A small model that answers yes/no questions on an image's attributes, trained from scratch.
Model: 4.56M parameters, 64-pixel images, encoder norm batchnorm, encoder activation relu, encoder depths [2, 4, 2], encoder widths [96, 144, 208], fusion encoder layers 6, fusion encoder norm rmsnorm, fusion encoder activation silu.
Data: trained on photos of arthropod specimens (BIOSCAN-5M), 48750 training examples.
Rows from block 2 of the fusion encoder, named by matrix and row number. Rows with one number belong to one attention dimension. Each number is 128 + 24 x the weight over the matrix's rms, rounded and kept within 0 to 255. All counts start at 0. Numbers have three digits each.
# v: cross-attention value (fusion_encoder.blocks.2.cross_attn.v.weight, 128x208), inputs 0-103
# proj: cross-attention output (fusion_encoder.blocks.2.cross_attn.proj.weight, 128x128, transposed), outputs 0-127
v.41:135106109171120136116133096131142123166097151159137127094139140114142125151145132110119125138142132101145154139121129135126137155114100157118109130133116132109120125144131136135124136122139161114150122112150130133109153150110159104124134133140138153146150159177112145122140141140162118125145127111088128124114115
v.42:129119118148136132114170106138150169115117125140125137139132063109119133166117133149118143137147142138129141108073123126110137130105117082114139126100152134115103144127157158116122121159128140135130136102140165104097136131111101124132112107128112144113145117140091111156129117145135108144115121114098141101110128
v.43:121168111092114132136114164091100107108151107143147120146138167163133107113145129087150136142116144156117135143152123113111129107142144136124149134147119120140158132129132123134131122099125109110115125171118095139139082117116121140130128108109082144156094114117116143130117096098099133152129122167164144172190141
v.44:161112126089105140123157112117147135099165138103108158127158131154163135154146161064118114152101116162087128142120146156127123111100122135130147095118159118109159130148142119153113134105114157134119133114115114105141092071125121143124085111107101130150142102103120147120129084083124127120138086130160120156198136
v.45:119121134132125118125092112119153133185152144135126140118141127111137113135135126125143118094144112099140124148138146137130154140136111143139115127142099130143115125138126144136139134171132120123109119122123107140153158140127130129108151146144157139117103136147154146121112146151098145096125123135129144125116127
v.46:130103158075113134151128106111118110129180138109108145110141164163183136157110153056109123129111104106112130132162123179144123124117117159124089089121145136139153112144109084180086158086115141147115143142095086124154106071130165144131126120096119109131135103124138161099098104085112127092132105149187095125189126
v.47:085157108150131119133124142129129140128096107158167102135107144095097093082135096197152132115123135124155141108151127101101121130143135122124144165145092127133117140109117160079162109162138097124143102138120148154082129171148149109147164137162124158117106142123106097149144155171139129153121172139103153120080124
v.48:128141146082116111152127165116093112130137124078108107152113150135115126096142119142122146137129120155115111112139145130138137111115154090153156128149152132131152140090137125105121120116118082135109133140089157143118096104140103148147132116119065127135116103091136101117145097110121135136114120138149120127165120
v.49:151122103125122134114176097139146153124123154131110161126132130117165105171157157106152121139119113126126149129124112131120128126123127146117117105130140138117148115167145145162139133136115186143145123115140105112105154083117142136113104120102144130123164135143103129141113113127142124112137112135129139122143153
v.50:123151142102123102118105186121093124100163101066124096175107117143095142103133111141100151132122131148104124115115134115130127100125143065153165159133165117151143162095168135099137114107130072121122132147117153128116079124106083159164134124136044143134106106073109097125120089086093144156127129158123141130160125
v.51:118119123136114118133158106101179143178136133137150106121118174109140102118170140111161117145135129098128154127147155146111137145118120152137129112137080134122152117130157136131179148158151131109119101119102123134110151108114137105133150152151118165164139156148106134135128122141099131120132090132116144151141110
v.52:164094176096130138142147110124122102153163167129093178117141159169167159180108185045123141157130114116087131154125135160139144139107109141143095076113146133134160128166118085167081164088141154154105159148122089124162124083117138143095104133083132077150157123139150171093134117065104127086144094141168076129175123
v.53:137126125105101149148108131112099098107134140139103148119157157166153115152132152053130098128128133142120138141160118145130122133126144164120106104135140129129151120147100097178110131085126140142126123140113088136150096085127150138125116116079132097137123119136152160099104134106127125112132121141179103156162142
v.54:124106126098097145169129097103117099144136143135116140114132183160188111149122170052135101138131117114114142152158129169127125135132126193110095097128126129132160121154106085170108146090121156149126113135113090132139129093134168119112123130098134106149139131140129162093097113103134125110149112125182102121177111
v.55:119164102175133103122099144130136155120070104151157095134108112076087092089155082208156139113146158130169130109116136083105122126142150118119158173141092108110104141098148172085169095163120095110158096125114177133085135175133113118147155132168139170109110133128137086173128136181144114173103147113081170130066129
v.56:139088159093127132128130106122112094157167156124092171121141160176176158164107171050098135146122100100092122137127132179153138136101112136122083088115156152134176124150113086174065157076142166146106146138128083143161135080129139151104117132079129076124151123152138169076149111078130138081156088138157089114182115
v.57:152103164096101131144119128117092101125161151104105158111124153156173153169109162058110111129112118127096114145150126177156140130130133161131096095126150138126153114147116098176094136105116136141110139132105099125165109079133154157122107124096119104151139112127158163101115130074122119108134104130185099122171111
v.58:130118162155125136150111151131107104133114136112139078145112129115074147089112081131084145132165147115110148124112129132142120109145125125129133142142149147116127137094169129089120121113143087122135121141128191125132133169120117127158140149153073126131124129137127124115147136118152137150132131131094103099106085
v.59:136109136165134147132127140147112119138075141138142092148117120103085131120105098140100164123153165138122172126096117123133133132133117104107146142121147136115100156132149135104129105137151080136140121145148177146098150173099120110143132127159100113118134153144116100132150143155156132137107134096054112099090116
v.60:121147099102115127133143166111119148089131104118108132142124143150148125135141130117144121110110106167111128130125123128121109089128141145119136125107149126124139137115115111129124123087110159141136127140142115117113107107113124142128117100082110132111138110101100112136115084096127143156128120139165139147155154
v.61:157088141100135136138126109118114084183165184137083154115143162168164156164097171048105137152139117119105118145120134164133150151112126153158078089121155139139152123156112062171071173079163154160106149171134084157170135095112130148122108145076132081152151147166142164091114110069130141074141104144141063111170102
v.62:147096170111126116124149104126111096161172170121082150109145156187173169179099173036103146162118111116098123148131144163145148154116119144144090095111160150143158128154112065164067182095174173146101149148142090140177140096112136163130100128081127072145160144174133154079127116077093144069163101148173084103188121
v.63:121141132159156121123140153145136161132106114141164114148112117095111128092136107192133143125134140109142131112115132110119120124129122097117152167128105109117107132111142160092168108171136100109133119116127169130098141177119114102137165153155126160110124138138118097176151146167138129152118142127082154133083149
v.64:150174086118058107115123113171127064139100129127106172063137101102116150129160100130150092099107135140101144142102142123155124095101114110117113116153143141109150120082138134143143151118121137132134133117179186118092148147143103112158117141073131142109113099117119139120158135193086126145140095125101143196104157
v.65:115136118115113117138126102124132108144126152143089137106126111125128119136157116149120109114133115126121103144127127126132142119148115131114120115139135123134120107071106122139105126125113123148139133120138125128090139118126147141132137123140115161139137135124143129095114123144123134134112115128125127147093126
v.66:139105156146103129122128145150119120135130132146145125138130123133095133125108134124130145160150157122147139108141108128156120114104127112114116130117114113135131166167127151111122119147125130142125121141136115150122125144117114117135155126114135090122111132151132142150175119134115127092114132115120127101125132
v.67:176181089121050123120120113200122083138108139151122193071123109090131164134172069165169075104105149149104145144096140125164114110104104110108123131159133151120155100113108163166142152127122130131125121105166193121062146131141116108161100128070137157102115090097133138157145124196074114157125089129111165219100205
v.68:130116144104163112141132128112133182125141060087131125187137100119151136137120158129137125118127116087132106115100111134110123119151161151128149130100130132116139121111138077114131081113120135132093124121120116078116107125148129128118116125179148136134113137130154135118111165104152149065097127133124108081139088
v.69:124137121107117106127137111120119148136149133127088133112114122128147115140149141148120114130121122103127116115116142124115148110162130143144128119145129126122150098094123098130124119106112130160105152121120149120127115114133150146122097132144122142122142120131123114097104157149160132109128132143115143128122127
v.70:115160159164085113098144148124142168096166105135147087170114117124096116131130093133110187160135162152115150111132131143151125107108130106172163151112148082155107162167147183099163103191114091127110135120078110101177081135110105162131123090160124124092140111132085102158136100107104111182118111130118120113168106
v.71:107178140123081128107121131091110153086149136159131102154113098159116129140158086144119148153132165155119131111135125109151152096129148111172154140145144082175089155184113184117165096205092080129131128154086144103154054111136118165137128087172114135096102097101126128178117122100121093214122135125136149133160104
v.72:134076172116167137140141097093149174113139078098152110164130132126143107118112177117107125128124106079140109121151103150120110125136145161108128133085116112091126125136128097114108076117114133117147110109088072095114127130134155120094139138167139094128142154131123103114128153086169119066112147099134097050136093
v.73:128083151110177110141128095130141187121132106092114145118115134116151118133112160119130106115116097067148103126134127136124127117163146166090103128098110134099117109119106064140109084091106148122120115098140107122089144146133156120094156146166180132151134155133151104098124177120180133047116153102153110062094123
v.74:096077166135208132141122143069128155124144103121124068180124146157134121129091170103096175140144110111162119110135110110098148144162150144142144129117118103131094137156132100109111102119129110112129132146105067133181101114132158139112162131199120103155134156157123122120095144041180129107118175137146102049149074
v.75:153184094133054117120125126181125092118098117128115163071133120093139139132157079147169092110113141147094145142099136143183113089101113105110105142156128158112147098086122146136137138129130138136125123116170193096074146138147092114162106118066138149106109093083138147117159133190075118160117103120096158198094192
v.76:123155121165105127096151142158136074131122169162156114126127130120099131118139112130130165157142162173141151130128126139146141158085108095156147126161135120161163162136171194115135169156155099132111133139130151132181123120099086119152134124093119115152145126116082141169149075139077102166149092135117145168147153
v.77:139119083120076141132127105167118071154108163133113146064118136114129130113156110139134105118114122129116143131130134131147141135119101132107083119166118148133143110104127143151119157122129150142158126126155147153080158132130130120136130140073129138126125121130125141116144139171130136143130130129123138170085159
v.78:131128143130102097142133147112132153110173135162135119150132123139123141123111093149127118155124145126119132090148123133135147124126174118128117128138123118167116139152097167121122109188126136138112147151110105095146104138137121156133172089165182118106124104128131121151142130080094099140106124120148128090145106
v.79:101091155102141144148122096080147185098143090125139123151103128125155104126110159151118134134120105076145119111146114144117124133147147177095143118100119126119101111158116106141118079161092126117137114106098084123104129141126179131112137130170151135125126136138140113124111156071193106102113154104156099056129095
v.80:140180086125054126098116118170125080128092114123113174066136091085115156131163089139161091112119131135111138141093148133161124083103105097106125120132136146112146104085129135130139138121117152134124121095173190088086157154122108085144082114076136149115118096085126149130160128187098129157126093131094153203103155
v.81:135115097076146148149112112128104103154098128091107151089141128133158138134146143133126075088103108110136105138132134127106155120167133143110116132162130147098126088075104076139120138070135132153147111124167160133068138110145148126124101148111096160144123132131146135079097151151174151110128157137135147139092134
v.82:098072160127196133142136145061130154133159103096143074185132124156138104137097183084093180136143127117160109109135116108085130172156141137161175122093132106131094155156137101096132119123132112115124140131079062138170113121118142145110148140196091096159141165158108104113087127066182141111114132139148107071148064
v.83:099078143140188122092141137078158157120163090106148077181127121130123109125108188083105186163165123130133121104112125130078139159160137136163155130089143084144101170167150113108136089125096120110115125116098077121174089142129121142105127153204097120167132149141103097132098119061139125111116113137130108074151081
v.84:106145146168100116098112164127137102099113169173153131114137131120120136131101087154106130148114145165128139114157102116158130147091118102143104117149112127163091146166115194131102175189132123103137133159140102147164148153120104155138174099124154070094123107138102159166148113098076102205134109127128110138141117
v.85:130146075127086137135126121155119085153104187163124150071126143131134147129138098161140101136128140161122137139161131134151132124122119121110098121169115137143145118128129174155135182128141123129140138124154155168103156120099123115149131131079143134103119111137116136145123122162101126167147130135129158182102175
v.86:112067107086140174163112091125136149128110127127113136087114139147164110127130139173114086101126080075144107136170116123102134134147143192066088110143115147117125087132110084149098118089115139144168126109130093146054168134144182131126130145122153129133116134129137124097120165113196123104126165117156119060100136
v.87:105068169142208106126143152070127157128154129096142081188144136132136107133092191098097165141136104102137106114116109106080114154144144141153141110088131118125114140144123088103102120111145118111125124136089069137166120124110137146101143149178109101165139156164120104105094126085166135077131141128135080053146085
v.88:145104142128185142135126091137133147140104107089127141106140139104139133134118182091136109097131107085135121140092115134124101147155104139110120116098109153082158103080135064116119138052159162123131118092149115138099161135120149100107116158115143127156143163151128122101138167163180175033145122107120125110095135
v.89:107083184139179122132147133073146184096155105104142095175126135137144108134110187109105182150137132108150134114130124142094124147148138136124149122084117100141108147172121124109121094139115111102124123113083073119152102134129137132115140129181134115148136145137130102134109129083151123103107142119142103060138083
v.90:145143181148189091116142172120121146138123108108142125164143122102111132126110139097118128145125146124113135117103117120133101148125119106153155138085120114099150155134147122077145121119172133120105106145113113118159122132117103117106140122155144101160139144144145129146147129142091163083137108130114110116128123
v.91:114088150114171125133127088123144178135119087078118147120134128122142124126137185111137122118110098069146117135114109140130110118147114160089109130094106143081150095091130064136119101087115156128121115077117100132101164125120157102084115160140165135158139155145130120109131176153176153064125137124131122084110114
v.92:110082164122174131140126145081129162105146091117138087176133135133136108126097169096114162144147119098149116113135114130104130157164153148143146138085130123120099145160130105105110105131133116130133115139093073117157122129136154147112138146183135105157118164150125118119100147073184121094128159123151101065165072
v.93:110108101123137129149098116113101118144117147131092138100127114154147117122121107166112090098115095109136098153147119122125150140157130149110106142155123134124112099114076103156115140095129132144155132153167131156100148114146153157113142134136124136121117122132152130090099132119145138130134151143148141123104126
v.94:132085103115158140150122099123123124152117149135127136082119151131151118117138122147128097098103101116142109135152115127116120130140122160104101125130095159113116115105098103153101130087134137134159122117167114164071161132118167119100156149114127142135134160133141114122130130134155153095124120110143127111092147
v.95:146146135129122117134145136150140174136148108097142134145107130118146130130117145116120134148137159115120138105106138124151118107137147145145141121120116126109153122121140102102141106123136128164093135146092135101129097113122121129146109122145147133111129137132121122153136162138116109093108123122109136099136120
v.96:131115171136169125119136135098140175109145084109153110175132136111118118134101147100115158150130135119116124108104130135115106124127151131146163135077140103114116147143140109104122087128115115123105121110085088088142094131132122129106140125160134120149142144144128110125141134090148119087113117121120090084147082
v.97:124111115132086132129121148138110066136118178159124118101124160147102138140130087142113118137118140162131142136166122119117136117124121110145109122158128130160110160145102171145111152149137122138139132162151113157121117130138138142140160107095093119106128121130122140139146100133104117175147131116139129153118152
proj.41:146118138137122116158144127151133104115143114081189156128117118103127112109140099106107118107126137102103125104114161148132136119145122098119141123122143094125144119125129132110153156120102114150181138158137085117160131140128123106099133106133134127129132128131136097141102089120151121134122107129102136133108114125134137134121131101100129143127122170145098159140132101096113136144140
proj.42:126124135144104148136157138158169121121110118103179139131106141140129116122125111108123127117109108104134111118094178126127121106137115147131137141122135121118112164124142143107144150151133096171175146187127104128153113143171134123160155124132130124132139129145159146127145136132149126124147104147134181146103110134141155144135139129135107129155120148153113146104144145090100127136143
proj.43:111137110123124117098087125056095167139115128195070111144155132103133135177124197137131116160168131139166149162158070130125092142096147161125144148159123149117134099144094131140117123138147161121060114092140164150108151089123129176156115148143111153143111118133111156143153148133073133124113155104144124117163143098129092109116149184170140096139151082103158092124090132161155140110123
proj.44:114152113115097176094105104098140166111093143153120148108123131112100128186095175096087136118115155093176115108134124119128073115139137149134113128166177132151138146113141146089148165147092143159139178158176155166127161127144151161179158128162098117159148119174132158161149151132152189175123137131120108127094106143113109136131120159173171145134165133157194113133139111135188156167145
proj.45:135129121118129111131136131149148133122140134119132115091112124144113126102150108130121125093129136142093119151133150142114171126129140115145127140103137122132154094084154132155153126098149120137128141132147111142133121153123138121127103119112142121115145121110117094141086132131136116149118111123131129135143145134137132132115127105095107164125137145119122130122125136126137114120146
proj.46:127177116117128151083104107082079138131099134145108165128137118095104141163092189126113122131120145122104132129178113107109114143128147110105124120160155094166164132122141119108130139135110143106099151095187142162145148111100163113112142145123074105122105127139074123134142116147135139167105139104104037106123117137090083107112073145125159129103194124138145127164133068168208162161128
proj.47:112087117140144096158128150120110110152145117162088097152168135122169123108137136161159116139153130135134161150140135127125140124120155150132144120121080123076107120165089115139074139113176137111077085106064106104139125110107084148136104163118169154142119110081108105116104133103087111105146152101140173127159134093118132130123156107114120118138076091104101128133110123113057098063130
proj.48:083139119134133133107120116102123151131117135183103101162128117110141137150109158157151137130126132110151135140139086109124101156093126141138118144166115166136118136136128121129117101152132163088084124100109166125103133114139122140151133145105091108118110124135125161116155157130097144105127152144114115108132134138110114117125131151161142096125128079119155094148125162158133148115117
proj.49:142130112122097119142144128124148124100114107115153130126140110117142119120130106093107133105112145078141130111118185148134118109138147142136126122117151112126129143135144149100125161126113097168150167171161100132147125126133137137152138117124130115165146111136128099147116112126139145144128123112116150137102114121106122146126139119105146156144146156138130165161128089097120134137165
proj.50:075140101142129158105125129090125176151108137209085117171137131115147159178106195156158137148126114121165114139131092094124101157075125156141137153163108177127102149128125121148117101175145155095069114096103200132090123113157129162187128162121072126125104119149142210125187188136088145104144149138150148107145141119136125118128150178197133089145115071123180083125113191173132142110106
proj.51:104119090122108109140134113123139142101152125142170127104113124093131121127141127125106121069158152078140132130133119158118132122120138101166132153137141112117166087097132139134147168096118161129137148148145084141153153141139123138150122103120132120117159111135126101170080120119110135144110127140087144132141145139141120141086158107124146152135133127115114116135132130119132151135158
proj.52:136195147112116138090115105123111129106111132105161157125094116112082125138122127097093118128112140126088113111123107132122129152116102084105120138137174108198185106094166134123191092128074132118161162128217135152124132136123195091085142107135075102105114153149118125137142094175158125143091115148110056122126134164126098098112072137123129125114210146124134129137128126152223162181133
proj.53:148141139117133130101100115082083122140112121138090134126143131108116118144125152120116140154121127145119144130162104125138109134132136136106123120152143117136145119149107126110129125125123138119113140109149148141119137105098133141100130124143111130142109125125102118118133104125111135141112150100121079119127112121107095104136101153135144114114158131128129128145111089145168148137123
proj.54:130149129121133127107096109079080109129112114124125150129148124078111101143115153109096119130132154114112157125170111132122106128140144117097129116156153077144171104147110128095134151117113149117118149112171100148163151102087140116095140128140106120136106125117073081130111077128122130164102140099086062118118105123095083107113090130114154126108177133133110145159124047127178149143143
proj.55:116050124157146110176151157150148109151157118138111102132140141139177125104143117165161141121143107128151142143125150130125137099137144160158148128122080142046081137156088114135080158126178138136109083132029109091141120135140051153158110142116175158138137110099142129119101156074098118103162132113141211135146137099145173155142187110128114134143040116130104128113132151100023102069122
proj.56:142200145105120138088114097114113145101102132105156165126106108117084135146116127096098122128107151118094109110131108133122123158119107083099115132136176112213182114098171137117176093130075126106145166113221138152121132124114194088080150101126065095105113150153114118130148086174163130147087114140102034118108122168110084101114068140116139128105211147127138138150125106159231165193127
proj.57:137169139110140160089107114100097141124102146124130165117120104112105140156094142130110134130102141119102120117158123116117124153132127089113109117143143113174161135112154126115141116130088140100126150097180149152126138126113160098102141125116074084113122145148099130132137101144155140154115135136114046108128129158109101117123076135124149140100174143148149122167142085164205169169120
proj.58:083119130154153157139141114134114112147149141134144154174124120095131138137105127156141123132123113114123125100125104105132129156091092089122138123148117128134119130134135112143134098152098153095132099092086146098117121129116110099110119140124084112098090133131136149127161115116127116112126117145112117107121121129147135110122120128160123098115087111126119106149137153137110136134098
proj.59:100109156166139143160155130164139097122144124081187157174097121117132131114123092134129113119122101103114118093102137118137128153110084087115145134128131111127117136125140117130155108146088131124178114134086122078141121137149106095085146120118101120101109138136164142130157095121147110095132096154108141117119123137158148111126122112147114107121083142142100136134141158102082139142107
proj.60:131145113123108128121110132075118157125106119162099127154157131115128133142122166110126128151116131122174148134132118123134086120136147160124123132126131136123115153163103139110105140152128131129099139130135164124120145088124135170148149138153124147156133122150125153125144134137108151118143151115135135127133118116103108129133141156144166101130146104123157129133115119131143121131131
proj.61:138201151113127105095115103107102125114109110121156147146119109100101117129146116099113120136123144131079131123120103142123142166091103087091131143136160112209193082117146135129179064126098130089133144105210123141116116117110197084059136102120076102105085155131110103118140075184121107122079118136106057119121124141115078088107080143106112098117212136099111141148107120153212164159130
proj.62:138216145100109124083110092112113146098102128117157150131104116120084127144133126092099112128119142129093112118118092141126131167096103079096116143128175121219194088091168141131190072123078127098143161117233138153111131124119214095080143099131074098103109157145119117136144087193144118134076119149111051125122131161123077089104076145120125111116223133101135128141111132158236164179134
proj.63:109096126137125116159155145172160113120153130122148109129107132153147136102140096144140113106141117123135121134105146132125144121126123120153137137104107133097111127115134126146120133119143136138144108146085102100143127147152104129140119129118159146115149128113153128139108143118130113103141119141142183138149150132156159139129156099122111136143082120118112122107137176104068112103134
proj.64:108075146159158142169152146145175140134153150116145127141127127142132116111148118139140134143109090122156108130113131128128115113128109140150136150139101148101091150152121125159117142162138113145120108131073154094119113140148077140140109129127129142112104129135185154129135164092146129112162088115141177139123108135173178158134178143126127129155039138154139127105144143099077084141070
proj.65:128126120128132138129137146126130119137123105137111124128155140145157130140126133115134129138105148120133127107117143118144126125144114154134119136111119124122130148144108135118112129135139107123117135140122125117125120135130119155126150126130161127166144113137135138112139136128121137115140125151127136134130129114135119128144140123134128155138131122128133147126132130121119134141136
proj.66:099125153152133124119146111167115113134136127109113092131105119114108089092130112147142138142139112156085119136143114116102165126092146111128134114146139139125132126108158117152129121118133126110138115129124106114140135152129128097100121145096092130083093142094109121137111131122144123151131101117124103119133141154128143120128110126101126097126134115138098118089137143140136137118130
proj.67:110039157182175144200160182146180141143163150124144117157139129137153104101165116146144127150098085112160120137108150120111111103125100165161161154152075144064085169180103115170101161160151118160101096129047142097128106140146045143154097153117139158116092120129186154121126186063132141109193079109166210138150123126193204183148188145128113142178015147167131134104145135082047080119065
proj.68:142145156075125123091088119083148140112118160124157175089102103142106156164114130122099145121117102082139143147127131127121064131143118109161114141131123101148136114123133126127144125162117127131123150119163159151122121105116146114130124093144100084132149128155154130138114111146134100111115104142101097123121134119136127137133119145135132135125158158128121084162148104134160128164113
proj.69:127134131117119132140115150129132129116099128149102120129149133135138135139128136120115131126107148091145158124111159120123092113153126159148121133131111121129137153164089155124114133125119118150119149151138123125126119107134128155139139139148169121189151109153141136114130141140112152110156132141127146118114120112105124139142131111143126143137142123122137156155136106116114139123150
proj.70:085145131102089139054116082127099136137117171171053104093112148111118134128086162197143189118122103116136116166179136087086142129072186121175110108181135152123104136097169102119069133101109132095116119125132168145113173141097144126185094146103080112133123102095100156176102178135148153165139138097137120129114124160133123144130126148142175134147145088122152063136148154184157165117140
proj.71:103145142102118168058084133098107132145105167198022112115142159099110125157079182174110156158117160102140155173166150066093138138091171171147123123163120132120118150126130103106089124118117147105089114106131184163096151116091141153200087163142103114181116099089119166158130173141124160167143146104177127095146134126109115124143100146167139143173140083129181092144150120178151146087159
proj.72:161158156092122133085086132114118115122095148090145162106106093133105136141113107141116128118119112103097132140147131116116113116157142117117104094142117090157154145124119113086124141139121127099131160134172117164149132118122149101095152109122105101122140142136107098116096086145159106134126140135095050117085108139115105117132079122108149144113177146169101125153143081128184135158137
proj.73:168138162109136122128099158128126098121109132076167144129118096141117129135137088119117115133119116110092132123129135127135098106181114137115112102136103087142156153152093118097140141152130126125140161150159098156153110122150133116068162109137146131115141152158136100096106086137152102111144134152098077117103120131132125115134100115113134131113163160175079149138143089107152122163124
proj.74:153203108089099110080097100104090118120103107136114145113129119116113147151101142112112120118151171140098148122140118131137143148132148104097113112098161108180166091098136138094146101106115141100138142118195112150126140110106198112109149112137120101147154138119078104130127076183113115137076171139107061115121140114071065084112074110124128121098224115093126132155111111160193163127184
proj.75:113057161161168147171143165135181144142152164114140135142132124143139115106148118158139134143096073103153120145122156113110106100125114155165143148152081134082084173170116115157099159163142112147100105124062159096133115139133060136147102143116121137117096121126176147130120176074149134114182076104151178135135112135181192174146172147121126146171021145171134130121159118089069085136066
proj.76:067108089157108119130175086168109126123155116143114074124118151110142108092128129159163146105165117145140109129140114132112183135068147098158135132139153175100113106096173118168110113089133139137146102133098109112125146161138114114162103152085111146091118123098111134166124171109117144152123129118134169144139140154142150143117161136128133105123100091097125097093126187149095147098135
proj.77:132098125185148129199162174158148130133138109114133114175149135139137102098160121106142086136118145149116116105107126129140147110144107163095151137116119138112124163155110135135124154129139114143122118138093112097138121133146095155108144149132165180123107128128140124101141139103130147118154130123144156130133118128137144129121145119105114130147080129149136189102115125094090096118117
proj.78:146132158111143125094113148100114134132113135170103118119121134132136132122125141152140148110106131125085141165133156106092145145092127139142135147138096109124144138127152103112104112127143100093095133113125148149127114110097126109131117135104115106151111141115113136112103150132117109133132120144157115123150143137132117129129097130102108145162138126126114113156137132166141147108141
proj.79:158154152109123142097076172108108111131089149107116142135139116125118116136119129150107101132117136109085147150159152089111127097153151165097120097140099083142157162146088109075100162134135135108112149139165124172148140116122144131113143144142133132141140121116102098119090104146145119144152162122122071105104110123112095108122072121113141156142170121176115142141146074120175121120148
proj.80:107072156149156139158137139141183143142158166107145138133131121141123122109138120156137140142099081108174111147117137126117107103131120140160129138150096146100082155164122125155109153164133114145116106134074165097124123142131074139144099130126126138117101127130187149144126174089159135115167079104135170145106093137173187172147178150124141133163025142163150125122153127092080078151061
proj.81:155127126144148134185114179110167142122122108117158160160156115141123133155141126082103066146124168094155152106077130140159090126189085167092138147087118115137133151172075160133167129171126127162111136128129119119119100089146119159120163126170167141167137138167164132088171098131109126090132127160124138115130122088104131119131135119148093127129115145138145182145121082086106091134129
proj.82:127209099072075110053102068104089122108103110143114130097121134124111150162096144117103142110158169127128131132151105131146131147125162095103102110117181127184168075082142140092154101103108153110159159137206121161118164125117207130132150099147122110140173115128095114151134084195111128139073169145084071124092122123076058085110096129147148112088231101086137103144117138167200182131183
proj.83:093195113060077127027099071106103117113109145139118112088108138128114139160094144159100159113151131108131118159182116102126126131100178102133099114148161131164163088091141120105131117113125162114155155152197128168115178151130198132160129110138107112114167099116115128178116120188116126146102155134093086133071102139117078103108111154151150113113216086111117061124147160163195177123157
proj.84:153120117140143103114170107146099145165140113143069080106149154128146110071144140156184157116130129212083102150158120123111224136078162120118135136119124159121125115098175106129084114090173107087105090087104135124114124156097120121112094127075125138105095147057090106123104161113116122157102133086171125142147129149127116129116121144065125126141101112101134148108108162163133129093119
proj.85:126091113187147132199160170154123124138137095142120087186155152123150098094158132109152083126130149171111131105104129136137161127122106165095156138115114134094124148154112134136122144113147117144119112139081105106145116126141091154111130171127178176131102128119117129098139148100106146132151138129164184129164131125136141125118135105110101130143080115125126181100100141103073104090130
proj.86:173141136152151126181094214122128112130097104100140139173164122131129103125151120097114048129116168122085157115111145118133129094175109188061146116098098083137162164177068133090128158135147120127106143142141086137155109097130129140085165155155175163155123132126104088075115086135121121118152161144127097107112112099099099097116084101095101149144143130162105215130118059085129093112151
proj.87:141196108080095100076115070114105124113111097125141147090113114124120153150109124105115153109148157129128128116130102151147129152133136082113104117108175130184160070086151148109163089117112142106160154124192112145120134127122192105108157081131112098128162141135108106132136078180116108119064147154079071132088125123084076093119105134134133105083211126088124113145111137158187172151160
proj.88:155128124134118092176139109162146113109145111064205154129116092138128143118156083094131112105126106127141112092090108186148096115181108086122120114118140125144136109145113161133168133127110123151167148157144087105153115133155132117064155094138150140104143143173146095116128085131149119092119116147077114151097123132132138137132151115118141110083140175133102163135111118082124120177106
proj.89:131177128077096126048094097114091111118101140114114132092116128124117132145106133152107151121135125117105130147173127106117132122122163113131108097145149115153161116101136113100121132103122152108145157137189117170136162145117178114130138119128101113113155109114089108150101105163129117150112151125101067124096123141110087108121088139134143134105209115128100093130139119156193169134157
proj.90:122126131096118108096144049140127147108153135114163145083085101135123163130124107133142184107135086130149096121120091164129112160116120049169108126139156154144118078086181137160156099126101135117160136107135144114119127148127131092096116073098083091082138148151150131145130117125144109112088090142092107145135151160148142141141150143136147103077137162098127071140116165151146160176092
proj.91:167133139105116104134110119138137112108126139069179147112118094144115143124146096109119119105125098108127122123119118157143077098189120121134102105135122113141140129146098140114142154138114124144151167153162104143146120131147134129072148097145147137112153129169146086115110095131155117107131125149074095134097119134133131136136132126121156136100153170149098147144130094098143117176107
proj.92:149192120082105117077088111107097110122105129123126151108134110124114145153099129133108119121143157121104153138144137123132140132138154105107104104106136098177166100107122135088137113112123145100135141123192117155131136115110190111114139114135129090151163129118094096136113075183125115139098164139107062112110129115081077096119076106126132134102206120111125131163125099146189153126173
proj.93:178139104136156127166124183111129129142113092137120135148177140146147137139145132088129091130112175138114149114105151135153133125168106171088133142082107111137143148156083143100138126129156109131098136120129121133122093109120130161108142132154186133181135125139125123069149109138091130114130145153144126110137124088098105108137115101113092150128132137121128194143115091113119108102149
proj.94:156130126169145114190150168131119116119129080099154124178147124144144119102163093098133081120115161150097118095114118136157130120180097154078143118100126112127154145155095129110138146137128123125133145136129085107158133134136114149057169128134182175120132151158112097088121089121126125107137144148116106127129127126131113106124130108096118131096139139149099180118112119102127118130130
proj.95:103122161114109121112105108134135124104121164131129131109098111114114131135128113148117167117127088095146140137125124129109094128119124100173127131169129116122129119128132135152136116122094136135137140135132137122132127115128126111130125127133094110123123127139139135150116132125144130128136103126108130121129139150135144143131124130153141122123139139130119090142140123132129150142127
proj.96:116152153090104124067109086120123128121122155118129155087091108128110149142102124155124179122122096112134111143152118117110112133117146088158107112155144125149126114097163110120124118131104134107146138126156154139124148139119149101121128102117082097107139140133129136159114122141159118133113119123099078133096119151135123131136113146131164121108165137136128071140143141156175154160118
proj.97:113130128174147144145155150145125134133120098152088107156139149135137104105128138135145110130120161149106125123121130105120174152103116150097142143116122146130131144128146122127127108114133120096105116108102126099122121129124119127123146152104133134143099143105108138099147130126116137128132126147154127114147132143108117108121110122119105125135106100124140157119121140144113141093146